python train.py --num_classes=4 --layers=14 --init="kaiming_normal" --shampoo_beta=0.95 --one_sided=false --adamw_lr_other_params=0.0026 --epochs=15.5
Rows from block 7, named by matrix and row number. Rows with one number belong to one neuron. Each number is 500 + 40 x the weight over the matrix's rms, rounded and kept within 0 to 999. All counts start at 0. Numbers have three digits each.
# fc1: MLP up (model.blocks.7.mlp.fc1.weight, 768x192), inputs 0-63
# fc2: MLP down (model.blocks.7.mlp.fc2.weight, 192x768, transposed), outputs 0-63
fc1.288:495514481433507533470524510475442489530489539500452485505444481500488442524526569516460519453593496497525487555495515434478539527516449584501539502538466533490522505502504564475540514425480481
fc1.289:513583515408480504485497473523453560552533460536488481535455476497520486525429537511507490537539587501566539513538504556524454450523513582588491490457545549496476526449468530427461483558474502
fc1.290:539549527570471499503468452517542500472557442501513456478431548432520506502520537485498549520524542504440489508523449428539464562450436518512476523452458527462521503467527468507494416513519443
fc1.291:436469526544452489450469410479466453570465525446545501500495506548558424378504508453492497453521566509533535482384507546530460501466436493509477551529474562478448484581533505484480482546539467
fc1.292:484484536529503550471561465556475553443477495505502502476488491512475511472490543516560474563504436503527462466512488516482521474482491555442496445513459502527553484458540421567512487492540552
fc1.293:499544535554517438460475533507437509513541492555471530511510483557454487589475489477552457442589529480498453502493469476501475498503501512516501511489534511455576491469505497473429543474472586
fc1.294:502523473520455494491540483519524492428562466477523491459490544380521542478522511459497486487455508411508546505478475447477486534500480536487493475492457508385495458511452498462479465543507513
fc1.295:395464510505453473485395481488567530506488509517480530507502514484499494471563439473540460523441539524523456477479484516467541497503490513477524441577454487455497450486441555511428466489533484
fc1.296:482492483456468429556501474509527421492540533430503509480452480534466554542536513509455440411502499523508504553561486475525531455437461478535546468475535474503485462435531530546487533551541479
fc1.297:550464523546478532509508514500498482508511450518530485541429480475547519570490524554558463514554447459555556458431487594589490467477439570498497423531533460466507480497479550497531487525489533
fc1.298:503546536517522561483478479471524485558486524483489513518552517456559489526483446534561468574556468432479416485527517557519490450504522486450513549484506509516515462539584550516466545478457437
fc1.299:544441532502399440454592475450585471545472510517470487540510505494467525487501475485489515483457573480469494481512457456423466420490458441455444469468514511492535507496473467511461549485396473
fc1.300:435509454518509571525515432532508576500513416517561520518490499414455506555480533517513518518534407449525601491554480483545564510513465548462477540566497517486492484402510503500513508516494446
fc1.301:468497528502475490421499554438504525511453489450559571481463555432475536497463462573487525516493490530522441504517445521465510566423607431487520469480462521447540455460547506572570485548526505
fc1.302:571530442562506527417534487539448473459547546517531507526486487482542501528464529499480476439454532501530536490445502464431479416576504516487551546510532500578496468514559450433499470458468573
fc1.303:500538508463508512513485506480504541474522523455544529495523536462571573557451459502490485561459510541524472439495491464494460562575508484500536454490449570411510473473525491554494473514493461
fc1.304:452564502420539453553512501545487539481460487456496475471448431379557510535475500543476473596539457479435549508489565567469491492605491497501504553533536614492469506511493593518495542510497493
fc1.305:437528517532471506421464531466523551539516468539513558563437497470447545499535491479523495578514538517407562444454469519448455494518507513534517593481485500420448525473497437508496507508532566
fc1.306:477466538504493411483483445450576444529571534519488495493526468448516447463394542479461494523468530483560495519540470477429500479448490439602472482519517494503515489510497426472514438536426511
fc1.307:507476479539481449493464494507511513420553546546516491440498462430499510452483433458524554457511430528515443533466527534512510536511482517423519522490437510460522540480488521464505535527451512
fc1.308:442486542422548511424536535537505542471434502509541495510475588528465429535516466485491417512453543442530483530534501524517472507505487528439565494488487458480454516588452533465539516492513435
fc1.309:448487481430540390427471495527485465435459574521431429523475551470483511557544449473500507506491462576442480511503565514463452481512528469551514543491497474557553524506456447529452565569512480
fc1.310:522510452489485499487507514507461508554514474559603503545466469427569556540492575414443458543495473545425516480556531472532509476514466500510525554453479577525463497574532496582448572518382485
fc1.311:466538426492524470452529502534455513514491437408533453485446444486451562552507402479429494503484529509444548443573583452480596477526434520456544523486549422495509542507518527515450471497424445
fc1.312:446517517507509533598505524492448443544562527430484460466551495458509555394512495483439529578523525506472499452450524563467472491497536512496511472543514485533554476389471513456489529483532467
fc1.313:514526509523532568534488515517489511435530524478457513499472473512495524491558502424598482502495481510454529437483554446478542511524480492482529547555496486493553543478475543459504546446475528
fc1.314:521516517433503526472449439536510543520486509522573419570494516493456465505550563503481458540501545468525474492494540421452565539497468511441499419484435506416571349513572474532508446463454582
fc1.315:465453490496442544461515497511455548479454511461503507488516496547522439471508433450502485534544541559477462475515463580578551406499427513504496551490457484483563492472439479494520534520554530
fc1.316:495499557540501501527507493522440483517482434525543519600480465487495457471514538489514529525473513538527511440507473478533471525514522548545497531500435439455533522510467473510497514601482508
fc1.317:489561484497534426593527551397564489502513518508507444494480418533471499412493470554518554566456581528518509428454548542520526503506506437547503476503522510549466466452508549553400567516468495
fc1.318:514501447513503480524480540484527497506506501461526536541520501532510445501517513512500427479567465457532539537547500501468496534568508480501498499489461579522515562500530500461456500498445556
fc1.319:515519533544527465523462547488469549488478510487504461493473500512468567510545487506461487473452509486505508509499544497585486462497404440514546488535511523482439524519451501527454533511482476
fc1.320:405508578552530524472454475489504489467480575556515526510437507493504548437505478528479465496496484463518566531522531585481436500493457503452484576594501548508542520477497518478466560483425512
fc1.321:574505484542470493502451501431522445496508468498509523461473426505523494445510465453496447499553542493488441465505504452542488526504529427506543500506479494501490479466474476457512511447470488
fc1.322:565481404515442475478476486570473499481517486514531542512455549460453459448580510515521487469472512472439498501486595454476468511433517442506514553456463530439499496479476476492472474529503476
fc1.323:472569480529506575484509498508486542472413524418502514422494494510542528441438557557541554569547465539541527576512524486516436535499577479391472551507472518552479525456543573402561441508543590
fc1.324:482439510465503524452546429445586431447405409514572556465510497449496510474431498479552503469476520513529506523543464584519504526433532555423552472494476520486441505547552509505450523545539432
fc1.325:523512487474491490457502507498500518545514538472491506460552459475502462385621516531496469491523496509539570532516493455482472480485498493509572542410455547444530445499467511461499547459495595
fc1.326:513472494442488501495516476510561505449489504554510447506534491504606537536545527484505509541451446475480546475508541466516474541562562468470486504498565491552546508553489521477539436544429447
fc1.327:517523543397580531497454610505483477406478520514455546506523464431486510438583547558468464569537539464578502473474470470410506450497518504499493485548464472498501485453452531518476533447554482
fc1.328:556612540530546544417504453546479604512516502514457475439519533538436494474546515479498470536523525557471491471504559530476499543469567498646510508561407460553517450508560542529505465485496476
fc1.329:553574473566525527537479439485482540575527469499542512481520550534503458407521494569540484507547462469454566486470513545437551450443484489513510476585616469481486472486511575511553498487440512
fc1.330:574472524505551561518560527482490471481483513510555614456586503501548451533506510507490528455492487484512521488565516547535520489451527479505547440415381454526479470510499495529510485440570491
fc1.331:520525514534460494475501551463461470477480479527535460507512529470502517516472485545553465470472413489524506501538530504500458518455456484458431496587537493518485474506543541502562475455491426
fc1.332:508502516522498452553500500422496560498539497526538499506432454464529473551511538536577439442545573430548468562509518497477499464482541444560494485540524457483522545461505501540523431477545471
fc1.333:503468464529530444485497516532553411438481517570542465484504471441521539625454554408469503485497484432563500499498538480486471555506512467495448572480478515473465481569492525541507444485513504
fc1.334:507506566473490563562417500485533520451476510414479484498390465541507491478452465465512514455539568557471596473456445418502479446519494512536538522526442501533449553522434521511466500559465537
fc1.335:423528505502457486574534510469434498434561491499481462539530491449494544484518515508498522464489464526438464503536524522570525475583519501485587523488572524547533485511495538484544568528447518
fc1.336:491546497493534577501559545470458465485436513467527484481511501437510477487532509531459494503477513531518485503526575523450494481455522505487507548507527523545453483482465499532497474507427487
fc1.337:623497527544428452533506505540471530518472551597544548496467444490502591486426530512442542520533584458467535531471472437552455432512484473394462533526457520554512482484508518493505560511500497
fc1.338:519478444517548489485464506501509470551499524498513569516464583501507565539526418521469502457472432516521501449506438586510500506541472510562506442544514524490470482510496496511434522524479495
fc1.339:502481510504489505453490545563533475550472521536516453536521482499477445506463547516514466509465464440525533520537504470486515469436515486484543490476501520517520517492552448523563516479466502
fc1.340:517531476388517534567553525524489562433512463547443486592492463526468532502469535566420551546500495502477509484495483518536490490485494485483494509417480518526562538489474501450487475405512511
fc1.341:517503500441495429502503476488551466467437511474496552528481448481563461496511469566444553487527469588465476508465487461515507495476571467417456479540553442550613519474485525571507501489515504
fc1.342:545480448463442573501552508550515479528517546509451485492525491411528514449525510468551476487575489454472523480488464448449495503550511544470528542510441422486558460478446548516430473459494479
fc1.343:528513501573554543479569549471565536533454399526524471457485504507483462557458519489484523387526492509437443516494497578534425431411464589496554480496469455449475513515475462485431417584399512
fc1.344:481509452511455330505510502513548547550515479524470475509493532506597487459572516555595490483514527535476489482501509539510462523511507485411526516506553543458471498546562456502569560491473553
fc1.345:445467468514437508460474543445506484476510490448487437434517458502525475568537511552564413426471541470515505546458575485543404462474535467470481567580511488447449501563467448522535508563523476
fc1.346:547475493471527560408487413462535501507553489485495442456419478573516474542473488475466606536493529503495456488492518451472476503546495513512451499510550457536548510441525467460449473547480477
fc1.347:537494484511517525493462553503483529477507470413524460425499553533448472462505513531481424385515543516466459523473479555515488518481443487452566595518431518442478453464462579557507435508532594
fc1.348:447515524386433525469551513534447484440406426549512447493487501518500464508470509537494443504515574517446579464445487472558480497496525529485478542482489486486493488500529505529467576533446557
fc1.349:531496507560551481487505484443555512525501485605480470495481499529538458493506496487458533534519533529500562414513625500538581492510466464488466522467504505481545472504550538555481444550435571
fc1.350:487523474473447449481461456451610556486469505521520529520465398472523564462530519463474501534512501529563479505438497466459516560491518519487515502523520447474488490519542491522516456503587492
fc1.351:507451436478459512532498535440533503505494521529507468493525458538531501526495483479485506595465527546519490422480512446569486485521506436520454493499448500571489424495503552533437561514426504
fc1.352:591575499581555483532466525522554510489478532494569535501536488398459436531530483481516481521449512427493445551537555433602475549574516531441467537498470474524473489492462496493434507545488529
fc1.353:432553482565575554454500557506493552480515544510471448530506436522502467560440479549495537569517502467473538497524568463521454418523510511513508540538502534488490531480476512497446530523517497
fc1.354:409480515492496458496536415510481477442455450514495547478560442465512479463501530475487520473484547459406540505509564548546487463500499517488463479494566520458518477527536561513556464464508490
fc1.355:454510452536540434553533512561474472463503463498505581485498500496497471512507499468570467514558492504452535483490540490475404520524517450426493543525544490501442528392510459468504517399519573
fc1.356:538479498489504532533517530541509553537498525477526570457450528512445518471471498542551448514532488478459485495444472520421500464481562471500506548503468511406551514500499503467553495532518523
fc1.357:550477495466510450518522539479455441508498508536458549502463501506506449515585472457479473513554517442492470511495541404501488521521487539473544463506484488451480504516517488493505511456500502
fc1.358:445470528581543482540492588360439524504491501492524448454519486545568451458442627484581443529505474469542466521471439415456485514509489524542510468532471513508590436430468485377478477551563563
fc1.359:524459491481516516449509438482494489544507549489511528469483481506564539562516546542492511409575513486536472409475543460502547463533556479494510533540462530528559536491541528542568494505488536
fc1.360:468512553544536498525458475507515504545494553504483477470475562526577431542498539480464504492483475586530528488513460481571481504450431513518462444474519533453452488450411499442544440490502527
fc1.361:492473567484393474502536485474531527468447505467470474554500513508488522517483485418493509487527462552470476461502569492499476519481452419527563503498419546416536532503545503537484490544538452
fc1.362:433518509519479424484464512517503453518460488437526579434468538503528411530527514514558459492466434549458449501520556459517470541538526534490458523605509476535527543488431505596480487519573455
fc1.363:506442473536441535433515517487564489436518483467524508479399441486572505507506456527499540504499509442516469540479480516508516529472555500453449482520463410491571528429463442535500474524523536
fc1.364:473568531502532506498487458507482465472469528512500475562499432463510432499527531516453541519572515514510471532553552450534507489463460515527434527590484529482520463464459567460515495495541436
fc1.365:565521532532521470452529466437517500543494523447513524533441505530522495476482504489609544511492505545564557461395480507438499477477548431511481486408428502529518511510588494492466523473462509
fc1.366:418478530499515477576544466552514472461547464479548509413467444474525553428428571408524490448512530556512543507458592626455563433503460492571462496508506448533562466531512405543456508486536495
fc1.367:528459499518440432481500504556531572495432488552563461466459461589459514460461501564517505496478574546424500515487500473504518553516469564601592541474543521466491517495481506551463509438556549
fc1.368:541468486514484502483516471493563456520515563503537431490428501510528514522456426543451509499450427484592479438524472559569574571514516541471560514533540471456498517575484491482532450564544570
fc1.369:474463558508482469530523509501454420505477441484565501544534430495543535518552489454474543515467547485500384484526492449564562495515458469522545465512525497564489490504500499547494522479469517
fc1.370:493489598531509432422498533487589486532474508561500476498498564560514488489482450505517488492510513546497532512556495529611450520496565441571437537521429477467492464493487449521455494568515516
fc1.371:506506451482513490521497566551523498487472558461562476489489566469502527470479490543453471473542499475453466494495502515470510542561477459512519457449492523533518523538487395501526500569492558
fc1.372:417506398581537498489444526515487497466568537474566423502478549466508511551459509476533446466488456553423526446560467540532451501561503451499546482432409510463502538477524503549475517503423469
fc1.373:404506476487493495560508460539516462550483445498524508473516511518613455502451525487483449446480481520448516478520566531525466503532500554580481496531487465466534563384515421486451526472543433
fc1.374:503466511435525444546543491512473473540455543510578500501502546388434551522418500437560391511504496467459478563453460508479510389526533496436432545491554432457466497512442504489507560475544566
fc1.375:504466545519522532515473569481470551460543504472603407505479469520438445436469547494504483460517493555556445488548489565626523495503507456469457561505493549526479513538512478480495475449554581
fc1.376:596593439471489580496443432547512447574513517521531540539489497417406467464565478489453496531492467481509489535533465492500541491549425539434486516443492518519479480486536504466519491513481505
fc1.377:456491503498438440481551466575467463484602507588519495562534508500584512555515481503525531473412518574461595473531551468495445509467510548480529481477489483502462564417487463492359466522542464
fc1.378:511472521483520496498455540502480450503529495472497466501499510488481484521466566449456481491533508483467515508478478486485496476548422460544489440511478466428485481550475464543536486482534424
fc1.379:484469487472511540479456528502477529552468481485575481513536498527510462496505529493499438492466472519546503472480443508537434488510509479535508481436514497451413457523510494552537520496448496
fc1.380:447548493503482563542523510526457512480504439485458415569498442457523507563472509535548518504439491489540550512536486500470531449509500509569602555536547547451501473502564533523522501563417510
fc1.381:522451552449418495549502481501536486540472501558562569527410498498485538531502456574489539506497509609461524490463485428476534509517531399508501581491468552539473480532498428532546448505409485
fc1.382:482470493561470495544481451495517515496574494513473494475507518541512479495510513502509465507474444496481464499512485546460559523520591538536518478479463589523503481407549554476491496476496450
fc1.383:500602496480644502518464425543534485525580510555539521525504467498560590449541530501521444547582578467476435505491477520492496534538554467518521565532547551482473477547461482507448546509463463
fc1.384:586486492625551502496493516455469543587525492475485521519482487472480486545448509474494485461517512496565511460473583516569512485478459522456477540496509461516522461477531483504491557497491468
fc1.385:492474457477458559532497440513483448470540458457568524498513455520443522471522505515538494488492520519485507549542507527471532488515515535449449551474546552490501418488519513543532515440499509
fc2.288:550463453514488489465453486449564518570508466509480514524530484477488523524521479474547510558564460502488454510467487539464516551476508539528421541588509503534450474551464484506480475491471528
fc2.289:496535513503488567491479510509516542494473536506496447495528484470444545514477473516567560537513492524495515463429434460446489512565543548483543523520530528489464513502490515474508498492559559
fc2.290:510542450458484468537541541450541504511516561462484436452518498520491523535421507505525538479464430450489495461512423529486522471488538555544541533486455541547502470488483473592581491440537465
fc2.291:443503502493529586461544498481410494479455435466443485460514412495493549559490514550514532451506563518500493526487565526448443524470474480429485489453494406466483473516538473502433495452483485
fc2.292:542468500393488497515440462477524533495501465529420517518491532469521504502598506467459438471549510473526485568519482510489483501524509533490544507505526551468569478459516464526483511512425528
fc2.293:452465512529486497504520518449500486558452483469559530489448499510495448608442483536583499499478566530519505494457468459485472536495546539465518526480514579484422508494542519480560546488423529
fc2.294:496482429528436516461495531519460500528445540496518478442527509532521478455565525528429500447484472507489411525495468500482459547525537529472471485496521548549520463489428551513472531526565537
fc2.295:507461517440532511455536567502543501523529530465566486445514510544491536442520434517471473504535373514569465539425502507568527407554519543522456461498447491503490503481464525466501533520510475
fc2.296:508463493570511446488451500490480538514526433498453461523501484447532594515444474562514544465553521532525477481534543521540520501486513474481497500586447554483495507494506497568511474450492514
fc2.297:492555504472590489546563485444491535501475544497511504574513550487487554491474482530486534493524519460502498478471466593451530487538475501533540467508630540482487436525459542482417498478566529
fc2.298:626482596496587511504474434481481519514470481522524521466517507504480517553507447461472474484560557492526532536534526472579524501448538495395492507478474567624462494459564527429439457488480562
fc2.299:479545533481523448499470442537496502540522549524511472525476604487415489498514505545505482484484561508478476507544548543565525445497507453449463480465523550491464502479499497544539475529484477
fc2.300:566542490474498503529545555481462501547483509499509526503491559469542477463501531504489491489497509470572521533566557486438477525519528511546494565439519402503576451557469514534503440542530529
fc2.301:492483545488529588462558610501420555462458508476392460480596436463476501486365541583551492434418434494432556490512496494493431503504461468605499457497491507437563535542460496496505503472509454
fc2.302:492482539538478530587574523523521489516432417469442547499528527502516474460497460484506532514479542504569483547521565505520462490465494510430442522546524466520541598525497521489493500475483517
fc2.303:490526529526552482505569540516463447521517518549460546486567495490520536442526511517562529519477522513505457538560564546544516497480498525537523446541527469473488470474503481462550532508517515
fc2.304:512450510472489511465507495556490521534514598555490363519484535483520500529509533528551479541501452441466491507481513542501510444481511494557485478464513579479492497435556544477543495501484553
fc2.305:526530503507459566547588609497494516519503511547415436446522506494487520494504432449473526420551408534438477418447493544511540552472506551512519467519524525456566500485525516571463542517566444
fc2.306:534472493451516506490449470510453503439495473528481479480544513497417485516495536461505537474527473542486467435586480592545541416508513488493409558543494504494531482445557501480472472464553440
fc2.307:513476584475515472461518495497573540505445563464478555507551530450522491531452474475468598485462414491607502547587508486549553541487469532516557514551484531451469525449534483494541496414453440
fc2.308:473495515471443462548518425540532475518484603552513479508523524519538478566483522520481482476535538452596528503562570558508471515493482429524478530449504522396470448488463534518484483518428487
fc2.309:505475534571536484556473492483534502483488455549464557568482444394480473478505494526496523413534482506462497478486545504516530504457520484446459534442522500477517473504573392596479443505510515
fc2.310:448492533511509447515495484511445475466415455528545457505521528499580515552472569486456503483541531503439437552541423491426476441484416499504533484500446473487450535425531547558399539496470515
fc2.311:503501519594540455486537491477441533509476543478506469496502456433509515426476504557532507477438510565493501510550491529522559506440509422492496498456517477546527435565437514492529502560467480
fc2.312:538455501529465532420446461524587477491408525485480509443435479502513564556512461443528480512496562449492534485557511482498469515504461506472472556495582496490389483501517538521454542479509435
fc2.313:571465438569494473435504497559527499496440439468517483524457524486488434525533446460500501535509493549464461485568531453457522474470428461486525518582499604489521466473478519471533472483471498
fc2.314:484466461589489470425499538471443489412522533526488526438425508426490509563516570538591529503512500519505560542556600565494419530521579523496477433447478485484572571506523619486437535525503590
fc2.315:409532461525564470503500416518542522555496471577515559459460537580499473597462523531501531486522517511515441479507480521463565543504541509548503499557516496492470513438471504518551470534507476
fc2.316:574443476466482512507570522536455470463494476504571455516444567521513448502453531440476417538471494475468455481539511503506429536547451490517457457490464478570486466473476506546463491450480377
fc2.317:503534481468436529484515557452503472480544564545495546563532521520557572500504570470452527460553518543503486545521489516473487468553492485476438472583445520425464486494485514505513508515512445
fc2.318:555540509444481576511457469468566475579507497518508515459459455510511427529519520519513448567516475466505465517571527515582532418481488503477457504484494529492408492525466536467504524486438538
fc2.319:503415541474492561527567507484466463525466551535512492495469508521493599508548511495505532520504525528445518505468551464505480522525570401515549492515536517475544470468465540528446616511495438
fc2.320:607515501503496501506463552565434534526480511493479468561499536497519496569528517541512455523488514522488463478516532577541470534534565569489488495443512397540505548458526505547511474498486471
fc2.321:522499511456495491495579522516534545522530535520475553491515507487507429498556411515534449548486471517494553513521490513482534519565432515518507554428489514432498521405511499452444494454435518
fc2.322:472529484476614458480503531550426566464551449551484528479576563562486541535513444524533569528447524466508512595525464491486410513474463499464469489526484561526485485459474529502523515460445479
fc2.323:550506501417398514498470504444489511546466488539476419576503499533556520490485565509486563603480539539529550465490476533471500563479487446525479450469569572426510512490551497523519497562567500
fc2.324:469525477465548476557445468518477491520487529504547525496495544449506549530503566452466515400485536502587517451489539529511457476475480518555538465510526475518521507501499538570476497524559544
fc2.325:546485472508512436496518462474534480539556472457499477442500486487491429504592549484504472457513501497558538571441491537498464529381521533489592474461468512459488528485450529498432503501440570
fc2.326:495443510518509460528554473564456533479530534515493481502473489507601558454499518588553489549470499492580540437532501497514482483502548512443456466502508552489459441387478502576525492512527515
fc2.327:520455485598515458535512509510488496556586535475469538492482456435495490534540448514557528544539498458515516506528435486504533555488501531439520492560463509482461546511532522436563423499525474
fc2.328:471498482432532536509474450538507471531543522463552444443506525567466554545447514526484513474458482525423466528527510609549464515536409444473503477475454504503509526485461472576533512512468488
fc2.329:452498467469455527538483472542574507523534490529498526494479514558490530474514568495472508524547476551502479543505500536513561441470511483459474413485561463590476428519510555474489557546524498
fc2.330:456492515525448584497433535517496415550545560455578534543502497529427529449436531438473478493443551480498477502432457444509509551483531526496558526484502506526463557508483481526484489477576493
fc2.331:546491530457547510495498493525556516577537533523479499521551619554451445563484504534537496586484539476578504480492438516486458521513477535514549511514508473431511550537485541523525551512577486
fc2.332:484460518555481433504532519571515542469462556504491575509531487497515546456494476491432442531468465487587530481500519499518432488542488450476513479569562508513518441536488438498434458461493494
fc2.333:454502533554490424448514507495459506440455555536544481410492486421500497522467559489482491515471458382472491548529525465482514472427539466425601480478456479487508514429566460563526412439506544
fc2.334:463479447582494489535509518543490496468493539496501610476539514527448450457493462464447457500473518502496504471468475496544521534473529565495499548493504558449529448465479505446391538480487544
fc2.335:454473543497482488497522551477530510451438481515517543534470445518475465499538539477447461558407513493414454471498506517507491496518455488572536453486520564499530522456586439512512509523465515
fc2.336:526465515578506434518502464555522459486512516503527519549479469537561493594548445605561571566467434436459436536462517477468529437529524538479483477483536503505532529438497524462466590569574469
fc2.337:492497453413545484542532470478422485577454551551523535450550467494541547483470530515523498502499424505395507478510486521508454526514429522552499539521414535474504553549538480524472445562551481
fc2.338:485507513489495553488551482481386467582486486471465487534506547445527452457493506467586504486431490554529569485468468489510518520581459477551509464523525443501454525481417516484527450522460525
fc2.339:470485542502510490502549478510527510498541490527477518590515524528515430538491495523595495534491494502528522472487535498514479484503539496549470508527550500552521484400406429489497509460537503
fc2.340:512527516545501490526476498517507515438583540493469546468513495509513515493504480436473486408505577549487518483421499524478525497412502502533491542494553452511471564504554475417446538529517531
fc2.341:469514483537565459519546440546471537452542453546529553509497470446506449493472490477518508462425464485514473490486570500416543497517570516501473430582556509545518432550486515513510525497508472
fc2.342:548530567527513450482530470498468492409554490437458500545519487484485503514448550550555545483507516512514585464460509537463516483527511543505535542476517542517493592474565481563471450509415490
fc2.343:471459494523450463510470486554546469502493577512503513559468454510498481515560505453411527525527525461473549502398449451435460573498485534563534481569451489554531475494421457450499438528567462
fc2.344:448427539499522497477494422453548509498512559464468474488482536479423460400462536443473534468414482516558527561500508530469447547529548483472499512476517452423602497521482598499469583464480569
fc2.345:457502510595430493498586514523488478476542503500481409468514471514502486445558370511510516511514546527463465495541573528486438476429501563568436479567488439540553434437621460478462511479473477
fc2.346:542488480493568466535507555428542540556491492439507568469539489465543545454475429525499449505505518516531494549488487544550510479516483501522430525494540515518526469537455484491515518508545397
fc2.347:511387515589455536544504400496459507591452469478503445516468488425471568481509565523635523493448465482539477438536466605536516600522537450559447539457480541549468557514484494475463512525517520
fc2.348:491553506533528456495467452560547543528577517438505528481527556505487473502516491480479515405523509509400461481522493528477511535422563524505554480491474586576499479493501500539482478528529531
fc2.349:593499541502507552602585516495506565549558456518454560467541451540531404487457519515538507505434565593452514544468517485491479473526510465559524551467532510585523397529492570531479482484480539
fc2.350:514510610509511484481527446510542477494581551470547479480478548466458542532447491521502460525509469454524510515489473508634517555516503426467551478525475506481510555445415478532565484522556575
fc2.351:550474495474520505505535494496489524446517486459539452504437470482466504513453511452500507558544466445424526479507517469502482454480566530485524462489493595502517555532471498548579476495501505
fc2.352:433517507487519495489548466502466566508457387471506513566563482511464493513537474514476503477504495477560443488496520515558545458571520476527498513437494478460489479541495528460532401505556469
fc2.353:543435540435528528558564601484390489447559575473491473424504492502452530504447524515527531492527449462451468511490578516484456554444511527459482511492546473521544510530522530492507530433489489
fc2.354:502519477488432473451506486435510530523468602518528475575430504525474495510395525427495463421539483449487510510536547501510482513566471456528516516501455458481557487522492521517472481462517498
fc2.355:486421538489434476541550540555489499494532474506487616455457540543463492472501468484484465522616555497434550574522518423534436439548553501474515498456508569454470519499469572514581559499510503
fc2.356:464483491526565443548427518508483567556504497477482536537500532445552562512476491422501468486485532468550535470519393468533487507500510443511482491496481554494554514546571472487515498528523541
fc2.357:551551531508521460480528467558569454533524381501479474460450469446490505423547463436497528505481515458466463535544463471482523470549506532522407522593490440452474526581485476452471492482506511
fc2.358:473558536458469434493500473517559466532573567475489463565485548516428467509518561476515526477491437498472481489545444515462483504530484464540437515528534527545553545519536449450466483489461519
fc2.359:447581462492439487482443513451480598532540305499509503375592505400464504566464543482480461507576503480502454515497471412556486440551422476487467498462568556473495518474501430515498497443447558
fc2.360:481491452560486488458471471474507555486474476454470554493458466501445446500487498414474535563491463514508517474516453502510479543509505485529600498553497461435548574503514549512545522505398479
fc2.361:530502545485520407533486476481489518470488507495506484540479451595427532491464547485491505494525513502476484503409471550513491435470487519464508571408464494444567477555475528506485380547532420
fc2.362:522509496530468559508490488462455486446496510460484472545520479500503508520530549553497516483437519530451511489528499488454517470440537500489486484496527503456421462499480563504446534520466473
fc2.363:484483529437528512495561558519566471486472508440497504466548538487491537479462502536504522454473497444537573426534500556474502483504488495495497477491518508468518507471492470537532496517496501
fc2.364:451438496575544482539504488510482538527506481545481577485538476557475523551483479449500605483496478488511433423513515505457509463500515448470498553496537511507505494514476548491568490484471413
fc2.365:512583473501440481554546514577505587473535464474478439500522500477463504451530500478525506448415502520468512561521472443551455535542544507450440490461462551591456492539491559500454440534506515
fc2.366:541490511506460538482528438550382448504509453488475514477522544511531501546508483507521570520441598507548564493508527445502547439468556530505533464481492548556539499496430554485500489511489494
fc2.367:490494519520491454467441482564512552467537497493445515453575412463546419439445492548507487565539533502531563581486493494426488536486446562512486545478497497495561537457455486443463450555528477
fc2.368:427513509478513495529517532424493554560581487500517482561540555431462464401542557486508505494533493508496419532546521517505525528537513482521547514539475523522523478572515509456462518443639525
fc2.369:507535534457516503529420473537539553510459520418420413507500505474569516486462461486456514491482525447535458477510523475517504455564497481454436441579533494470498461537481457582531556471506498
fc2.370:481529495458553410499515466541506513507466475492512474451543396505508510437489481497510512528423570515497488432522523448515405494522495447474533446548480494478599432460456522448477519467497467
fc2.371:458467563495515505481573447535498544525517410521557479497500508453471494477490466493528535430538478468458507521524413505463525540535437492538522527497490476474462463515596553575468449467508555
fc2.372:548455556407451498455527520516453568374506523524506490420499475470482490532542462485417481557501524547478497493440503505434511490481455482528518504540399466472554549405448476501489539531458469
fc2.373:524551482469539450485511525462429468428524475498508485486520529480446513521541515537423519524480529564502512548473524580488503522499427546460462512596495484556472494556490469518498517453501544
fc2.374:498532462463507472509507515453507494522494496484538436597508540527504539459498535531455508454508555476502513502532505398433477490533524502492472467614409518539514511497562539504558476457518522
fc2.375:497567537544554459455596491427496553581559436483621501389530479440450588492512511505462494488498594369479470513495525483523460476534475392488460421510499494554509542426500563457447502529493467
fc2.376:431457507555473544510500424514540520512497513485516443547553499484479500549439440494451519431617446440495523485537447563467473531474500517517542482561574472496473549482479501451551519465478494
fc2.377:525504544499500474436553519481545577455498492478478546511511522526492482530504510542445478518494569517580509408557491433513543520552488552479487541577510416502467454566445524465483450476519493
fc2.378:531459477439594470520500551436529512517462507472487429541465527528484481503448514559553555477509490448526488548476446510604534490564505444487514453471486538512466522428462460514494521498461519
fc2.379:501473560531524520505494455510539541496545514581489476528450411438521443567557564504519552449477488532604528448509509527589544517581519496509476486506537461485437512440471454511464480546495466
fc2.380:569547554538524530511476476559430447469562601472528466482568525561455454458469532579410520488517501524518457521499600548512490512555585530559528463541540477490485523479495581479456514578497566
fc2.381:496468482543537466574551507449533511485481512502478496534526530530490542466594463454493506502547570592507448453475475499471488532530571421453449439458397477521453516482504447505483501550465487
fc2.382:394470574426558449455499456460547473518447531458533479566485553453528460486526489446550534535437537474534523548452500487511523482468566490504561511485521551534444488497378499485552528533469527
fc2.383:537549470527503519452463408466534502613505595515486493597467484489507524454425434472511501576512556558491435446573541488567502578515469454471542500510526494518483433501500511427502405493461549
fc2.384:488505498435480509523496551488499537465488420605519475555481502548528469550515518506499540497441466557533488503485555502433488474539584545524500542540511486553528522569530431462503472511504450
fc2.385:484500440555563534484418522529524506523435486534554472438449523442461554533525483496538476521514515534507498495523569463490533410461486551480466482549475573536511501479528542508507485498470513